A small image diffusion model, trained from scratch: arch unet, activation elu.
Rows from block 8, named by matrix and row number. Rows with one number belong to one channel. Each number is 500 + 40 x the weight over its row's rms, rounded and kept within 0 to 999. All counts start at 0. Numbers have three digits each. After the name is the row's rms in percent of the matrix's.
# convs0: first 3x3 conv (model.decb.0.0.convs.0.weight, 128x256x3x3), inputs 105-119, a 3x3 kernel for each
# convs1: second 3x3 conv (model.decb.0.0.convs.1.weight, 128x128x3x3, transposed), outputs 105-119, a 3x3 kernel for each
convs0.58 105:497467574492560579483504547509562537465493497481469509506526540469421516534484548573571507500489527528547440467476465551472479490427441521438479536463452512489483491465478556536470511516496436457448456527419501508497515508513485527476509448547502528503505463499419511518565534492519517481531513472544525452491566472500512528503491481484521485558415443524561480429511573526484504555532446574583541506489543
convs1.58 105:461561496482603550511494507469551486493418520478511476573560513473542517496496496509524492485474512533473476495489471540425511508381509545492555492384495523490451479475467500510454478471529517479478533538490469434514471560495442500474509473471472433558459515414534447482421520523497492488395513525511435480485546539506512469514553458562481501551497476460497438562482572455461493499525499489352475432592488
convs0.59 093:486452538461441420491517542458479444598468436529511493481391483460498524541425605497546559463496477497521521524465498413565586487488464445521388514493540512457554490548415516471526522534480452406422455478522530496553588446508501477484549428486522539489515426472509498565587411564422466559490557486509509480514524496558536507544391539504443466520513502522463460497492469497545521442541529517500525479536512
convs1.59 097:502536519555434466541474538494504527479427492476556534508458480580469497551455488480501510485586496529506496579495543394501539495536552527582503518510516460536408550527443505474518465542512454479433508476491553551518481496453541440505466482540524567457548457512466476509541458538524492485533495467456532540489540524534502553544414538486498466501428447510533469547554446580456446473451525468643474462496482
convs0.60 097:576479446488493611495502448464489522544594542447516504483425448427467510435471483437558521518482533510447473512457538544572496540562454524469526504485503462512511536512513548487546499507497597606627466440494538541470469508536447464460488549487546490515482519464478474498553528578535536501524483513489526434497483482534502478475519487502502439539513516471516486480507471535498486509496555484479543496480537
convs1.60 108:485530514487530429537533503509487439455493459507523498597424478483480519474423475488538510537472510527465492497416492485479464557502440461555515449511522533471539568456506489461500483538536498515538536507499492545490496543511500494509451533501493457467522547517551535464452485556432517569506499506508452492498563470451544482509527452513489518557483520484457534531484439485499524472469492491658550551465430
convs0.61 098:496479491525547523466537483464473470541525532426502561495485516449441488459470493546462442588580494489451533593491478506490531511536447533503509480479483481525449429509490474478518471501487514481456517564641535562517513527494505505484515509453473544505512455493494496526508499540533520492566534554542556483525501520487464523485471484567478473511529441470520470500513512483519563536509497535457553424537504
convs1.61 104:474471543446464480557478502441452514489528485489498478517547503558507422524521497471494507525530489505488518527528485456613498565562416590518533502511503509487463519522481478520482544509508430523486448537531480480443516444509506411557507477545504538514576481492465555415469456444454576509454473512497549538504491518535515524511502485476517513563528448478468490492527467511514565493489558515607470640440545
convs0.62 103:552513491555428550460549479556456515448483494545533433521443518483490483486505528432541509498542443522474524595550511483478538515567443485505533533510524526404503496501538561517450556517505484524543456545496463555510511470480423564510442479549498485500539483522505472478476446504532521544451498580555499514489499512463480539501479496510536512511518496487499482468566459546538458495562467529535519507520487
convs1.62 101:537451475522522430503554480474517500464481534448482560532531524517586464524537503541498456512440524498502464510553453542495564486442540522510526519420595462456542457450517498505435473461541475496465532506543512478511480479472468500524514431529547570564465485545541509495451528477524517496476452506472529476470537518532492482528502527448471524535503553537581517553473540493510445479612559551389483559435456
convs0.63 102:527529513567478448585502515503623503546592516424458493510590444475503473386492514454515468501434475532483470480442528488382508522471454583431443502519616464521524512495461473496510465501495528504557486481465468436500522524528490460456483478458465523433478501534515528484538532516487484419564514475403533519468508538505463506510517507435492476456503520464490448483545519504561550467526526542462526518486475
convs1.63 093:507505505533499491516445440507472537514505457482455503504448524525447477444500524497481477443548533478590557561511463463493544513522452557439510543501494526543583474527502527443504406521477459497552475580512533491523503503544515519525542517507552491556511430489515414546499515588455436537480522569484483524524474490490537537503479470481505475551456485511461545488553459541513554478488541490608445545526539
convs0.64 093:490449493510516507486515479479581499501590473557462535497526608501448528380527446480512559474507508456496474543585470456573434516534453528478467513449460448580495498555471545523497469473540443547479492527479585431406466490517447592528567566487503509481504526512506480543492420508494468448406410505471443492481458497476546463532503405531510575451472486510535520527425558504485468550520517471540545482508482
convs1.64 098:526500452504459499493511483483447493521521474480485521427474523564436499518508468457466529498548476530442510567508533453524461488558600437520408534444495420543490455461463536520541472522501461484531446507424534533551579495552528472452523515457512538468540513535545477455481433463483471497510502434427491537491474497477509490490521510489492447527522489510516444524545419485490496580398446533716428453457536
convs0.65 099:509518536511481456552508408342523433492579480477525526479500517454458439566549569526533460524522505463517461560485507589500565441459494462470479459508515555543494454476512500459558467494512442541456493525492561504521526478556428482443538447448445519517519432478569538504444565510469499457470478494523472509554475588481546534528531506525513473500530487479531550449539501487430483557500497472460505442578490
convs1.65 102:469471447520485492532485541402501500509448488537551544422560575457493526436533516476484509546504499553492497430525568431526591465505434468537560460525459490472450534524454489430490524394494559517492416517508531521499530451524509513539438496496520382455524559465433409478567500523475507460491518541537501516504518491485483449510498526521455500499477481503512506493454458463446457538459528590272485484583575
convs0.66 094:451510434455527473557418481449602577522576542475487525509498519630509511491456512451533526534442519539487475532450484508489492558569460444467590483496554550491503543548501489419557516483511457448388511599467454487565520536454503523520569393463565463497488496484537501423440435630488533493569537507504538518525530500492479471540490459597445420486507532473531450440534471559509520549495477560434514487604483
convs1.66 088:525476584484483488456546501525422498514430594459494515543516504528473491498485511466507546503415514515485543458447495453529460608479433447474493534533485547406447542481580502516508540481528561536424483486472494500522462496426485508476527479491521533473481495468494543551406507544472549532514511464514456452504484490417513508535562499501459582469474502544490445479482485499490491532537426547285555484486552
convs0.67 094:506456467544534505487428523456542496540540531504466483515517528487491542432461552466459440495538433549461496581451492488550527533567450570425502590491518446547497550450505524460478524474498461533524669565440566479449482513532472466537475507482459497540475487504500486543497518481498509526452528512510513524481486554459476491548467509533489499520425487575533442472525474466509503500475520526505505523541509
convs1.67 101:473505445485452518495477549497472453481506514526455537421484554458419514482538511525445504410511499500487503508518431461549562576492537473479494552498479457569483459513484539585510511531473489461525516513470479479502517462531475470467469466482514586519539423532510536531502439466521481477548492464515430566459499461451517500495527484566477480482532542554443489485545422468486433537469416492727452513447501
convs0.68 098:562493508495485508498488507518443503491518505442522505514515463525528461519467498473479519466505527467546510563574474599498462474380505471497461488516559489545543475537484520464526438532488520453509475489506471521558461447524588474552496570498493516495492506505489514486433538550511461478498462564478506537516504526493505497457538588492557519477487443496491520446474546507501517492488471479489484483437534
convs1.68 103:483477488501463520526474559482522521477469522570488558505460474475492535485563517511549482505523488495565495563560457515507435469497490485464568507482451472512423519474492553509565475504460525525415540468524503473525475501527515458536500586538519575442595513551505511509503503559528555496544525442464475468521520462503481452517502431417516539497524460598573521514430540517511509542512526576385541550652521
convs0.69 105:529495512495499458529557495500529567499538529463506549486498412454495535620471494486567580435497531454475506470546521473525501540483421499572571446512492499450508463470542476538483449536507537513516497633501414452515509568476402455436523481509518516436497548499493495518480557461503481550472494467537471512399503455505495505553518479554469514510474466523514497510433510494521482559455542417499526488442473
convs1.69 100:424532439518430522537475530460511482507471483482537454563526531555512449428480405465588494519505530507475464600485507535508510587602502420421501515509492493561622506499458459557432461499474527521475530464485513492456560515520547446471512412541426476521469597498479511593527469546498535517512527494525535460499517494499499476501439477489519474463499512483493496429473475474519570465517554550595496523531415
convs0.70 181:513520503533491474483541490544510523492546519508519494478495502503576472486461497452493438447537489483482499471512513436501507478486511524518495506530522508490486450465492470499436506473464494565555486526476511529532509458511514539515512464546470491513496489518497504494486514523528512504510498547493500495482491480489483501497521490503574500500466481491517500480503491496511494474476497462481498463464484
convs1.70 014:518579583585560524568570546470510499514548510506524492457496459472481406526524466545446529479422523527518467516498531532466500471463501516501491497518483579518545489473463447416500475448434457490496477480506450490476548526540571510520533506508480451479484526452455453460485523487432531499463479493542462471496524551468488477504515529501588552510542512523447537536514494479477497405487515517428458502512409
convs0.71 098:478504547439502564595533462398531540434522472539461477478521515465535502525525548507540494477441496532551533538406553499577453480477517515502523528423544485417543514485521562473449432484539533467483562455542444375494524411495547487538520496475469456517494527527494517518493535544531505420505552515504488447459502557536558500546456484510510527463498469489478467493509515562483512593459479544454473578415445
convs1.71 089:467525513489511462490463578573517476450489506550501521505526589444544486526496527520487501433441502558463491546529490446459513488530519557488463566467521575520461444448502389515503505512488488458496543529463446482478409489485508546476524557489559482489513464506591534571500515485530532519528465501498485462499488489520564426461492539532498477492581585476552453558570590469576440474493544542583517461483437
convs0.72 094:480506435436472480465522476594525510524478491418472525529525469567477483434496552513528445478471479516521508493490505446489487475471498495476533531566525546437490548468482523434528502507496501445533531477543527460565458504524434525460506476521497538519459500506499504543537441537540517499534451441533549435522479493493519471564554543544555525477476502483478537550447482541459495518507457433507508524556460
convs1.72 105:530488460522520449479504417563517520530528491526491537481435468525471514440477487475435523497526504447513507535506476566511476522452538502462453504552533489539567457479520533486408529496464478458453495511532530518551460520509477516518535546575408490548586412511467429460542505424450479532535491446507509490453477472507450520491513511522503458499518502485526545422498443486479488509486505367741492416507552
convs0.73 099:498560469526523520550416544514503476547525554432479543474519524516530568517520487490518489513487512457459512462523500454525532526526417470413499497491485523489467493505435511531520591510541471491523563398544587509526543515507455519486458514567506495506497515490478498509512506542450431462490520507572571505489484520490516528533466517494508473515496493467491513558473500517512474603479459664606457523567560
convs1.73 095:599523519496543499463482478545474539454528485507435408556497498502475419531419514465471510472475524516548489531504495540511526512519526499570496506522544431510484506507517533535541496544496423442509442502526500581497532482477511523510414450520532540480422454534501486461482562473544440467455496516553465582477430518489551558502546539567483557475494483518421504482513448455493574408491575513671464504401521
convs0.74 112:462426537498482517553456547443526525511458518491416440481548526539390458511533487496514488535450511491503459520492545571457504512602521517450533486526590511489491494473469484509436531471548522548453432474454490419443493514548472523522489546405490509460516476513546547510517494484498489523498484495507469500507526431558524475497495479479519482527544577511558518550507459447485530487480518493540462514471522
convs1.74 102:520528515502558525452516454515496537476481473499487400609521588517566580567475537529428500421548451497438472440529513510480460504451460511510485490474475528533520469574525554446520520438497423517466490480541483518519496546550466527445510515425431497563427434428446531481507513459528502515561588636518486499473511538488480492530477492497533456533473501454501534481498524469461472510519487536618423497483503
convs0.75 092:501499442525504525460531469526451519531496485537500551495455486547469477557519498516581454424526507485463522557467644499495455497545449521406476503533520508438466508535442567480461428484503435539455493511464543515450466505458476540523507493485524501515515504505480492509544474468501550455473461493398533513500497506520584499510545481474530474501408474504527511478484440479497551551535481535513563496553467
convs1.75 105:486525519481522421530540506487507502428553516523433391531460522504459512477526602514517508471641544490493509501525538471500466527546491498494396431555555412445467528488512545425400540499528490492499485473482499557527530515529565483484500513500474548486509488531500458407552480451542460485487562556438541491512513509502509516516483454479487515545432523566517484513470467424500500513531484529600483423498448
convs0.76 104:519509509492561449506520498580522554474489457493500461494466502476428538514442562503505445521473414500548524487487498525492481599555502507531526468504509521478506454562527524470489535488538482479526514525340591579417550451564525540482544484514517478527545501469512496485552433567514421493481556529507538452492529496541502467485489532536466497490465525527527498530473495503523494530528495518471476469415513
convs1.76 107:433455508469523537486462527517492444517464516557476436465492507450547478489530483508527530540423488441569496508539560540503508510497453490462484568464529424479549502500465424519480431489511513501469457547525508496518532505556494546462465458460538500358494450520535542524539525531460531549510510567461522459475519503482461533497524546482501432449451441462466511521474475471443512409448531486615481503525466
convs0.77 095:523602419453564482550451480534450484577471451476475524438437594518577481475417543474487434461458551584520511484515499441508528554552502580485517494526455539467492490509521454544476509485530483457527416535455524537449398501528527492508478532541556505527503468517544515485424547469505514460486404603523462520514545501505454455466489520491554540533532471506546509522505516502453459502413481514561516476491476
convs1.77 087:491501472537509498497451455447460441509460523495471497485548453465485429499467576491448473412477464593507532476502538451517548535510422532542534526467458484459539509451544520546518436540484511400535486492501508553458498571466427445516514492555451462513515464476488469407498553516572443532495498484479483492530442527515504480510534467431451542459524411506481475405526526526522499577525469463331548512439648
convs0.78 106:451472442576465473487373476559513431496518458484451502470458546465473403545487539508497527496479544506455473533391469422506473456441565459527467480551463419506535516508508467472476499461538541430472494561424503447476516468500486538496455367570468515482487516528514495521536579441482473529434556474481455497561476511502468555468503492494494524505472576459506526493508523515551487542493494493557536417518482
convs1.78 097:529473487562468482474457550529473532508494478531476520521520507563451581496586632501535499519501528503510506476542552462484526555469486452560469519564462560421486496506524471501520439466497480485484523475458542577510500449494532574522438502511538442520425487507474433405532572529458495465522530416486493477504425527481447528478527495521505475488484574436513470458482486462498454473501519537398535448540491
convs0.79 095:504525434454530544378516525499494506547498470456427498509522524519500502502505487532498463508470507531495518496482540497474473532559496489510462599493573491468477530470476502515480530495484435451515579488431535544519461485448536522508548549444524520540489539467533435484514517462578523518438538485498523531493492528492521485503509514468470521476430539481486489450518558413509543418440475535444587565493442
convs1.79 097:566512465565536511463553502539515481570532464550533486459479547514484529447551479512436516501481560525525485538534519520524526433457555533514513564434485492549558525477478527510503461504493526437480498533448569567513535548472542502491521529500497522474543494520473483470507425477536474432514500478426484549521464525523521537490522507470551529469601569473463444450562429518492513475493546544767448504487528
convs0.80 097:470528515584553510453486470500513461475511450543449531496515473480526512562522457448588498473489410390576532562485499539565479539566551480538531442478517547486478505440416498510550503530519496511489462405486587475501564535439521487448471461520496534448469526538500509466447484495487488498452531478463460488503476549527531417494439603514504496495534409546511492567548480433473484521582473558601548474448553
convs1.80 090:496487531501432463517417530534481507495455457487521506498486508445469480527535536475485487461543447527461504527456585558476490564531471441544536446501502451510490486460582556496536505445490547476495483500497548476485474487560543497526511511486458475533535519407511501570586485503523524527500520531506439501474475549517454555430460511460564533560443467476489546495492521504541542579476516481269573405558559
convs0.81 101:420580487504461557510523541483454523488505464463561544520513483517496512500440498489486507484528494483456453582462537511527562546508421486480454573502478514520493449479509495529489496519496506473463585509479476460615484415503490533481453438511511554438519539519463481543478436604629485466526508502485561514452532496557500488475472492520540449509524506479459502503491474580436498571528501519526500491462477
convs1.81 101:480448518467439526485491489496486443473423499522480492544499509529504513508519463424563465537515495530561476487522464511485457439498501410454508491485477548533504468552580574540505493564455533575475504450474553528540472517517446510505536510501558472551513465544470496494466476457508527453533485557517486465520526491484491565508529473463499458519506514532574525480459487434466517528487521515411549535520457
convs0.82 090:558460565506544427411456552522446479397574470424482468529491512514505542489545451460505470443490532444504480468447525512470524427368529515464524455515510538597505472471512429461490492504523467436471480502534511570622553540488534553520568351543496509533508486497511460565555439468564576425537476480483476504572465511508537426565513537562446454533475515485524483547486524419508504489520555424467524454477516
convs1.82 089:476519506495452503536505449479467552416587437547494512486482558559547517469395528492439563441483545540559468470546518506522459445490465562494435503417593529496490474555462492475507502501443502516500519473482456500537525498506523479525513515433506390556548445497520515464515501501574422498530457531536483536511493480527510522479510517445484518472496483579545447510517499501507434605511400476359428447434585
convs0.83 100:487561512458531479460471496516471511438502535475538486608491500532485501504491537556572504489535499556447481536507550501484462503495584515515584481510476497511484498573562480474517412486562424477538610553481560514480523532453567518452516440512513531512458515489539489446426516430504464472490452558508522507499515548473490492518498526481514468560475429562539519478458542498540503464484463544518533481538481
convs1.83 104:495544488461509480465495522508500510500386524478466503558501441495442440434477535471438482548488492507470543462555529493454527481592487491494507434505517525542532498527529500544511477501488533445497504502531469454516524497512483540494555553431439481556519525538519448492503428448521497426571565481462514542473512541478535490453508498514490471542463481479507486503433512539479542516547494429322560510581547
convs0.84 111:525493554490494533421484498490541484563524403423537504505546463449458530439469522473534460541505479507477562524547545547448509529505502494508515506485446461534558475474435479482528530497501469402455550519625448469611556427546468500504546443487514467514532473533514526484498624574452514502474554404468518506412524538500517543552519497532463518514427488483549477467526470533529469480535508500480502436528529
convs1.84 108:512559537496542498496463509519515484496538482474455526476456435417464572390416453494438491477467507436482475597555554563490483585540564478514527484486572490538441501462460467484478472509433478445533576505509505428492519469523523487511566516494522552487600489456541528450494517478497499497459482480564446472495471542556534505532511549585514465429532566489446504532542525489441466525485535525653438569457487
convs0.85 101:526564527479476479558476456542553476433551511516452552496607551495512471513478514517512436497521511473463529454457487439516592400482533519468454463514462533472477528534530532486490502506452433580478497589548434421417492498515496523495534509525453479515483486508538490513602505520458536478487510448515436483524458520430476500522490471428450501551533447470424511491539573433526495472480449518533475491548522
convs1.85 120:485498455551552468475487457579495498527534480483476486494513539536490472580517526510560538468526485459524504509475382566490539458473562501543475472524551516454572453489495476524547497527543521532531532530515476450429519523492503451529472489479560564602463452553479428555513512416449473578548425465529506501485485559520511470482463521480481467430469448499491517516505512536490512508405522629323488456575583
convs0.86 100:545496470506461519459460545471473549476559470534629545484551538528544577484554485465489500487489525480540458525507492548546471555559468529481511553489468505451494524484480513476456512536548532449470587456430550456611525466474471542552508539522544478477503486493527563457469526550513532528524461491494555460511531552506457502527483471564490483511507498466494523522543489525466480569519508531530490466532514
convs1.86 108:518578520475428466467488503529482485525489512515473511515501556521473531533500550520482514489468504567441492458514496504487504491572516502552533481498458586456444505480526528484472522559512523493510475504509423468470434538505560538461470560531575583501502516444480508541482532512500527479480454547534481500479530567477535458488467511508514472457588518443471458475531577522483448541528511501284518516455533
convs0.87 090:459529450499493449475529540526516448403513466485491498555446431542476528611537571444476517433531529544458462535473457495528459533511530565489556516541517503519452510466519539426521482552444473465455472544504504475539462549443587527436517479493458505515530511430457515468414459522567486434505499519489478481501510478515583444479501511527446521507517470540477485546489536489488473433474552518450517525436482
convs1.87 090:495471511490511508531550546535473439407446541522542411462511371495541521517501498531588541490473463507436528489466534475531544551461492443501476526575457446389464516512496479503469528490454467492505440397468548518500521460433499489480473508505530438576467509522490503483496497533514511460526470537514492456474472475476510616481487509516548572475511560538527555473499502448505427558437531576368487502528483
convs0.88 102:548501576465430496543424495469503546475484510513464445469533472560422470536508489446496524545519419533497470437435516444516465482488545501445536499471495449529474462473528544521486463510487552500533582523461417410300463549470510548499478517469477466500498516519503520524518559479455504552438453561495474546458542553513503477538457558508489443597463395448468561561469415473542479490508548506517466510504483
convs1.88 111:535524529476466583563510509497557511459478456496460460438534457503483511555475555445526453526518475480493456488558510497533520548550477512503511465500523486449556469490549470497491472452466507511508507547499466531483512525477521465500501498549536408464443599522475477445529485551446514533494491470515535524453492484513484527449541523538511538499507539504576471536441511551526528486569458546306570528436517
convs0.89 099:572574479471529558397542454498559519544476506510463486497495469538486561523455425466522508467483505477480471531647503551459449457506560462518515451446475481473482478470518432472512524494495518431499547545347476562562484443495524450464544515500517542497532477499505426519491478511624512521531497503464508572513496375494477557528504508479484539475534495540525458459485519381469538465568523548530458547473509
convs1.89 099:503497475440432584540565486521479468498514439454496472503425508510524525501492459472496509503515493474468551553554584570489437516474483462478530553490525488577482519518524550475486563502510453426512566481440543479490531500487498446492552473435490505546548456532550570481538516487537457449534525545518530471499491422490569536508495468497553481549486485502526525452510459470446475562474516427739383563497485
convs0.90 098:535551497496569520530481496489523503477533490558538573478532478534511491533522517520517430476504455491419480511480581483568573473525471505478503453510509507472490537560504480487513520471478463574379401574600437577502498492532527503482477477436534526505456512458496498538514545448523523470461531504499426550455528519489546546517493537478480458505478550482451518567536502510511438485449489485511510465552479
convs1.90 096:499496520471504560518475436462503504505538619571526478483535518564530501476659512504512471431574565532501490470502588527527497468522476521515576528540529504511518492525508551518498560588540535474428508482455532438478544574536525497497523505443467534496448518509531500584502476523474440526588444548512457477494548493476501566500534450432489547435461511528530510569472464459504443469565498513602496519548421
convs0.91 103:461491426479488459559485526470454482485549470501532533490597519509567530489482511458489509545549441543465508555509479460555506481528452490492528516489435495478538484508550476527466538477477460519494497485461470621432450480501485526518455527499458491527496498487506499469516496456525409461502604505450493531479532454501472463541514515487435555521438523495432512515510471491483549449534467501538480471518513
convs1.91 122:493469477518449573482455466497467521463561545437473510470467458503464440535488504497513505510449503496585515565499422486521579412509554522523528568506471474531536521563562483497526538526428485450555547524531483478477475492450595507473493456483498565493402414545536507448525523463554494456498495540507527514527519477449507526459480466478568491484563511526506462512507446472438458430587540542703413536375467
convs0.92 094:515524501467528474460529518535503415531482478471494540521493523463485545476466415431535491515517501509460496437420497516524417460545514541507519508546520478568479492492480495498470445524471600488569521495514490491463549494462473514529538492550537499476502500523450526527493449491473456487499505546493478525536487498491517436513533453439526480530446525532493471477483470513506502468437578495562555540501554
convs1.92 103:531495511478461499456560511542440596514488477473560493591462463422505465515461486539467500379587496516536523497508451510529494523533451566517506551474456424551434484532479539475468576506442481470516482485457521491519478497509438461493425445492482533493576404541569507466514484520528476538453562498518509481535499470486490584530467516511560459458513530508472569492557500485463504614401409490653446356630520
convs0.93 097:547481463539462484440575508514466590561514536456498520480525458526459480492493482508464499441511539502454484541508450567505439529490469558481461504454549546490435478471468536479525512572456535477367599523485560456462524572476500549403547525458460480499490513495517503474551487461482525524505502509479472531541459477484544561511479483539496451509539533471499564590497465467520475517526533463615482482508531
convs1.93 090:465472497491456505493580529488504500522453520465487501541518473440523541581499478523519529494504440445507467523498431480503493534504471507511540495586498534439511520479487445524551486428514547531512548523541480515540465515506555586584526506457506505493536504416421471578474540511492505472567504524529523462522508491508518531464481519473459466415528448483536512516487573515466408488559556561296585470559440
convs0.94 102:466571452520470462537569431506461422499449511508482528426515482555528539591492524496502502487561498541526485558526506528449456465524454547414525500503569476516467544525494466505526508550498391503458504551519443496508407480461530566457514498536471547509509480525534475504536524530414514545526461417428531531558527529516541524524520503495454502557489484568479517485532485475482466541445479532508556434554488
convs1.94 093:516480448518509517479535546397460378518505513432555488444573431537475561507564470491515536472558498457414452475503429476586455492482502501449579521501445550495492548500465510548447408527525556528521495558494475502501520521459532543520491410467408485472534515560502565501403518448528553449518525419467498476513551536493445523497553481523488507530485478561527491499475516489461562416473553477584500539543396
convs0.95 097:494445476518466494563558510540503480496464441585428551460499481501521472562462456531517465523488501465497529448556548522450538456528491508393516448502557545520458509526506454508507537491502482520547535544520550507385502431422501518505482421545518570515516468461506456479516538599489524492485462509471503542515542541502422492440524486478496566531474486554486485451521514504501449514600461562528543489531517
convs1.95 102:452479503536532456519528476468541425502507497589492586566546488518453463535461469485389503411539541572509474476449486521543542563494458565498518483476516605533567553487475494448470533511531463496508469529471506469461524491511447540506491496527494489538448522489499482550522496469536517481442484510485526506478453562505498480525575476484496515464433472484473584503502475511441523520526452480351584479600542
convs0.96 095:522427445533562487442499560507550475518528469442469520525510531503530522442554535473522513516472534502452485410536511508558477547451425473562494564488552505489570496518509478485465502479525418547463508499455640495457540498518475513529538496477514461474484539471497545506481461480494484504486458506512441513530439420555538507463561429483549472461505544502529491516477504479475483474485480567555523493445438
convs1.96 099:506505533445494560485445510566562481536583489422484559500490472567519404531522498508594424518496548475509457478453502477449494464536524515482439608480488495489501513385562509511450482543573501516484503567536469488498473520519526462550470542503557502533502473567476555560504502477544463514506460536424521517532509417475490435550465478504533532531508414560508447492501529518503459473455524492673465535506486
convs0.97 089:433532572528521537495500508511530524498491543527482446487448503505528505512547500444525572474522450525509446551471461475475525497514515428531464557505487445542502465488497459530556507471481500519581395536511483495440552456451494481496526485514542531489481535502435493469446505519435511488507464525491543454455538475456499504484503484480525463506428528475532483510501489525433494450474501508451512455496515
convs1.97 098:466480531450544560542495496542497479504521444538493503473473475521504438441476579559494518558516429490539519460499494477505522458519527429516438513507512488465579497521555457516543529440474571499519517505484539474465487600519445380494523501489536487524420510534419568497543519532503515483516477478489513568457581530475543493511541517463515565461472466435466479511461493504491526546571498426346590599405518
convs0.98 092:514529500444444468504498530476488439445514556472535501540448519513517464500511463541476528484515492545469493518529449435551572527526474543531486467511458443515471505487512493477450543490478483409535569475551607550583529464468532514526434423531465544459534479503477514491577512442457506471506427484504467456519509525473465556496511490521518438556409488517477495473502551486485514504499469467433461499457507
convs1.98 089:500469528465549505486514445497521456509529483487539525539484476418545493491520447512452408533475447484511435521489546487542468464455556478515496544528480482549519429517504504524471521461419475496477505546495475398524445541480561516544537477470472461526541574479536542568599581459534553486535450498530534479518519502463435526477570469489466461570485443536492521528462540532513490565544458530413546399464565
convs0.99 107:501456598410494491531441482494522526492531498492530498456505494469494508505488524539548460452531474513464570469531386437579566535451356493528454444522559434581521456543478541500532553462444556517502425453618475468555509429471512442474520549500506513470486539456522472563498529574390496494497558559609509413536462556544520533458495444533497439432545496462470488537518482491541519521516464525490546478532506
convs1.99 107:511461520489485539531491475553506514482496465535491470484553501527510470461408454527572434577574507492498550447457520532530546515520472514561457574525510466547538469481516588493474487554520490443526568525511543470543459503473485467602531468510511398453553478538551543533433475570522458496486512531494498484558500490494502502585462546457508523534472462532472516548488564516448488496447585431648486563533428
convs0.100 097:572561420517533470439452503546516466435483447462549456457431518467409509598523465578505461491476435556539467535517446563482488547532540464475509518543470514505493574460475564494498451478568475518505491494505530458431557652544524448479506525431528452510477447542509513511503466489508451445498508504486531478531556466502467483469547526521479500425483587547552465520460500470513488544471553539547528495519467
convs1.100 102:474523570455510549555528546544493514466558504504442465533574528511507516566441462548453527441560500502467521521519441433480490517493443505492516543510466464500484510498511412491528493442533476512483520484490549439468516465533534453438510554425507452529510440432524496513482506457490479506472548448494444444502495514431453526476515520564494459510542490475456489548562471461518495483460442435682471434406499
convs0.101 094:443598464526506546551543486512483514431505588483456529516509474514499470533510471491502464488536509526500481467527583445514549525482435532466492574505515469465497457462480504527509477544484533458481478423499479449523524504520469504532502498508502501445501482503532497493490410571463498449559503515493445492522588495528480520536458559509501466496511477488450507540473464552512461533549447522495532461462520
convs1.101 101:500533448501534507533473556536437501463525516450462473562499467490515491546537540490484486522524483392539526483467542536474466485485533518549461441434515476418487494464529526464473523469524465490510514520543549580490529513523522526543461554530544546475569551546449444560465531510467500519489423485486430512553521472473524490527564555449519503511477501519478475547476446503503501454541578571309461489549464
convs0.102 104:607537457445592538524463543468617396523500562465465555518492439485541559499506440486544445468510523476462512493455447488522549476393551455499431536511496518459521507484466574504511521495448423492477493438492376526594503449492620441476471476545492504538510493524540479480444557569481554462428517513533511498483453556464474556526470580470473511533485455541494497432461443484588518537449494455463546541430432
convs1.102 097:504467521487485500532499446534520426503476477474562450562562532469441467493475497520419544469536513559534446500509473529530541510529502527487530444435490483525561491511454484452551404457522440500468528535587545437409526479529534449479543498503470487549518506437451529541531460425488526561524436429513490514533471527514507485469530515525452524541471495527507563480476549540498465506528526472290563600537502
convs0.103 098:508475505471437490425482566453497468501528604470618526468513512514511555461501515464471466512492542482499476533513401524517482509550611530486469495509507458535429491501462505489433535495479546525466552499470469425576462480505506462525515538473506451535572480548500454492448510465540502570552502482518491516488529505425524487508437495454513545503540527461467491564486440523519501491505450548522452466487515
convs1.103 099:544498442419570517491483492528512454464501518496546497534507534535470494565477480532477529451524495487519465502544400524487479529470463521490493385570419525480430475536442491497550553531482452562518565480469507519458498437469423513522486569541546523458539484554503510532433514472534483495498508523539516526439474475491480464436447473537573522491508484412505401552534517523551494565509505452471549499491505
convs0.104 090:492497551488503480549569536550453470400506469485568590482417498545516510545541449459530554478483472474460437538504596494566566404475517490527473535520561472532485480526447490449446436523475488553507503493509503610604556519442513479522541476489477483527507470515541476516491490397445518442490536519522504553469505543532477445509448531501490519504465478502466496495517538510414566471505491477460431480470457
convs1.104 094:500458464526485526526458415492470510537457507435489480544503560453445490478418446508501505500438511449442519470504502493521509460491467486490473512547475546507463445521518512516492484545405535537505556445447460443562479529545543510538478458482509479512394557480482560462525504447520570500457515440526531482479532464493504480435467498503466548543556533461521534496444574463462516618520441474211510428541565
convs0.105 103:527523501506565485519556541604484505474527538457464468452469481522451494443512489520530461498467496519495464551547360538515568597491512496547523536479508468505516487484525431488461539524469391529494573503514459479647505513493513469517543507505489518494523521518519477525473542405523556487502400459545481524480541514463450518459490561494511445506520421469471479533516532459477490516482480461490483518469533
convs1.105 112:486535500464468570533481551480496477480527489521477519487553543506495500454537475514553443618502461459527513471484480483536506504449520602574518506467503409513501513492482497485462540517516522532485501524533513514428541508477503420477479517518506400541491567496495448502505504508505561501538513532500547504492516505485493519558522578540432520490500461489525472492436570480521470465413582441388607594600460
convs0.106 093:477412436519422480455562518484512519411503494509544507515432517591498491475543557539569520521546550485567517612523462388483481465470490480496536479503470447478484547492497518477538486542460527410527500579486477514500422469539494488507491479417479475460487506522506512533495608505496484548493506443536519467430569494542406548520570426484466453500507496414480567487530505512463539470523521511541575504480500
convs1.106 084:538510473536536524511500444477469525480486519541485524490528525500522503547489482560439495491518478517458491471488393468488465476553504470497444515539510511509512503507495491486462488575464543482556531568478561454480521454466518470531473540501521490531476489549385475526551481537547448469520496534512456542499466482520527506443549458518570467481482479511512496560528567539529466586425484400711451491434567
convs0.107 097:501465514587479493424555469449467536544492480445507450475457511566490484501500520505520446535525475486533463510491505506595483467518520495537571485470485508513477496535508512473506523517471417602543382627549508562546555443480490510481489528518477511538514524513488487553490574440475478469507498463540482531444516528564530539554410537471484542502563468524473488499504462499557472463525535511520495516487506
convs1.107 103:485518524464564433550558529495428531510481487514522482513353525441556508497516536506493557452492488440519459520544559536452547499513500492522513497523533471505498507539441502534533473592462510479487495408480508542521489495460542528511499459445480571449498495504508501466550466463503457539560497491523451532470500521453471455549519504516458530520442466486480498495523520474501462557559382582385495519441531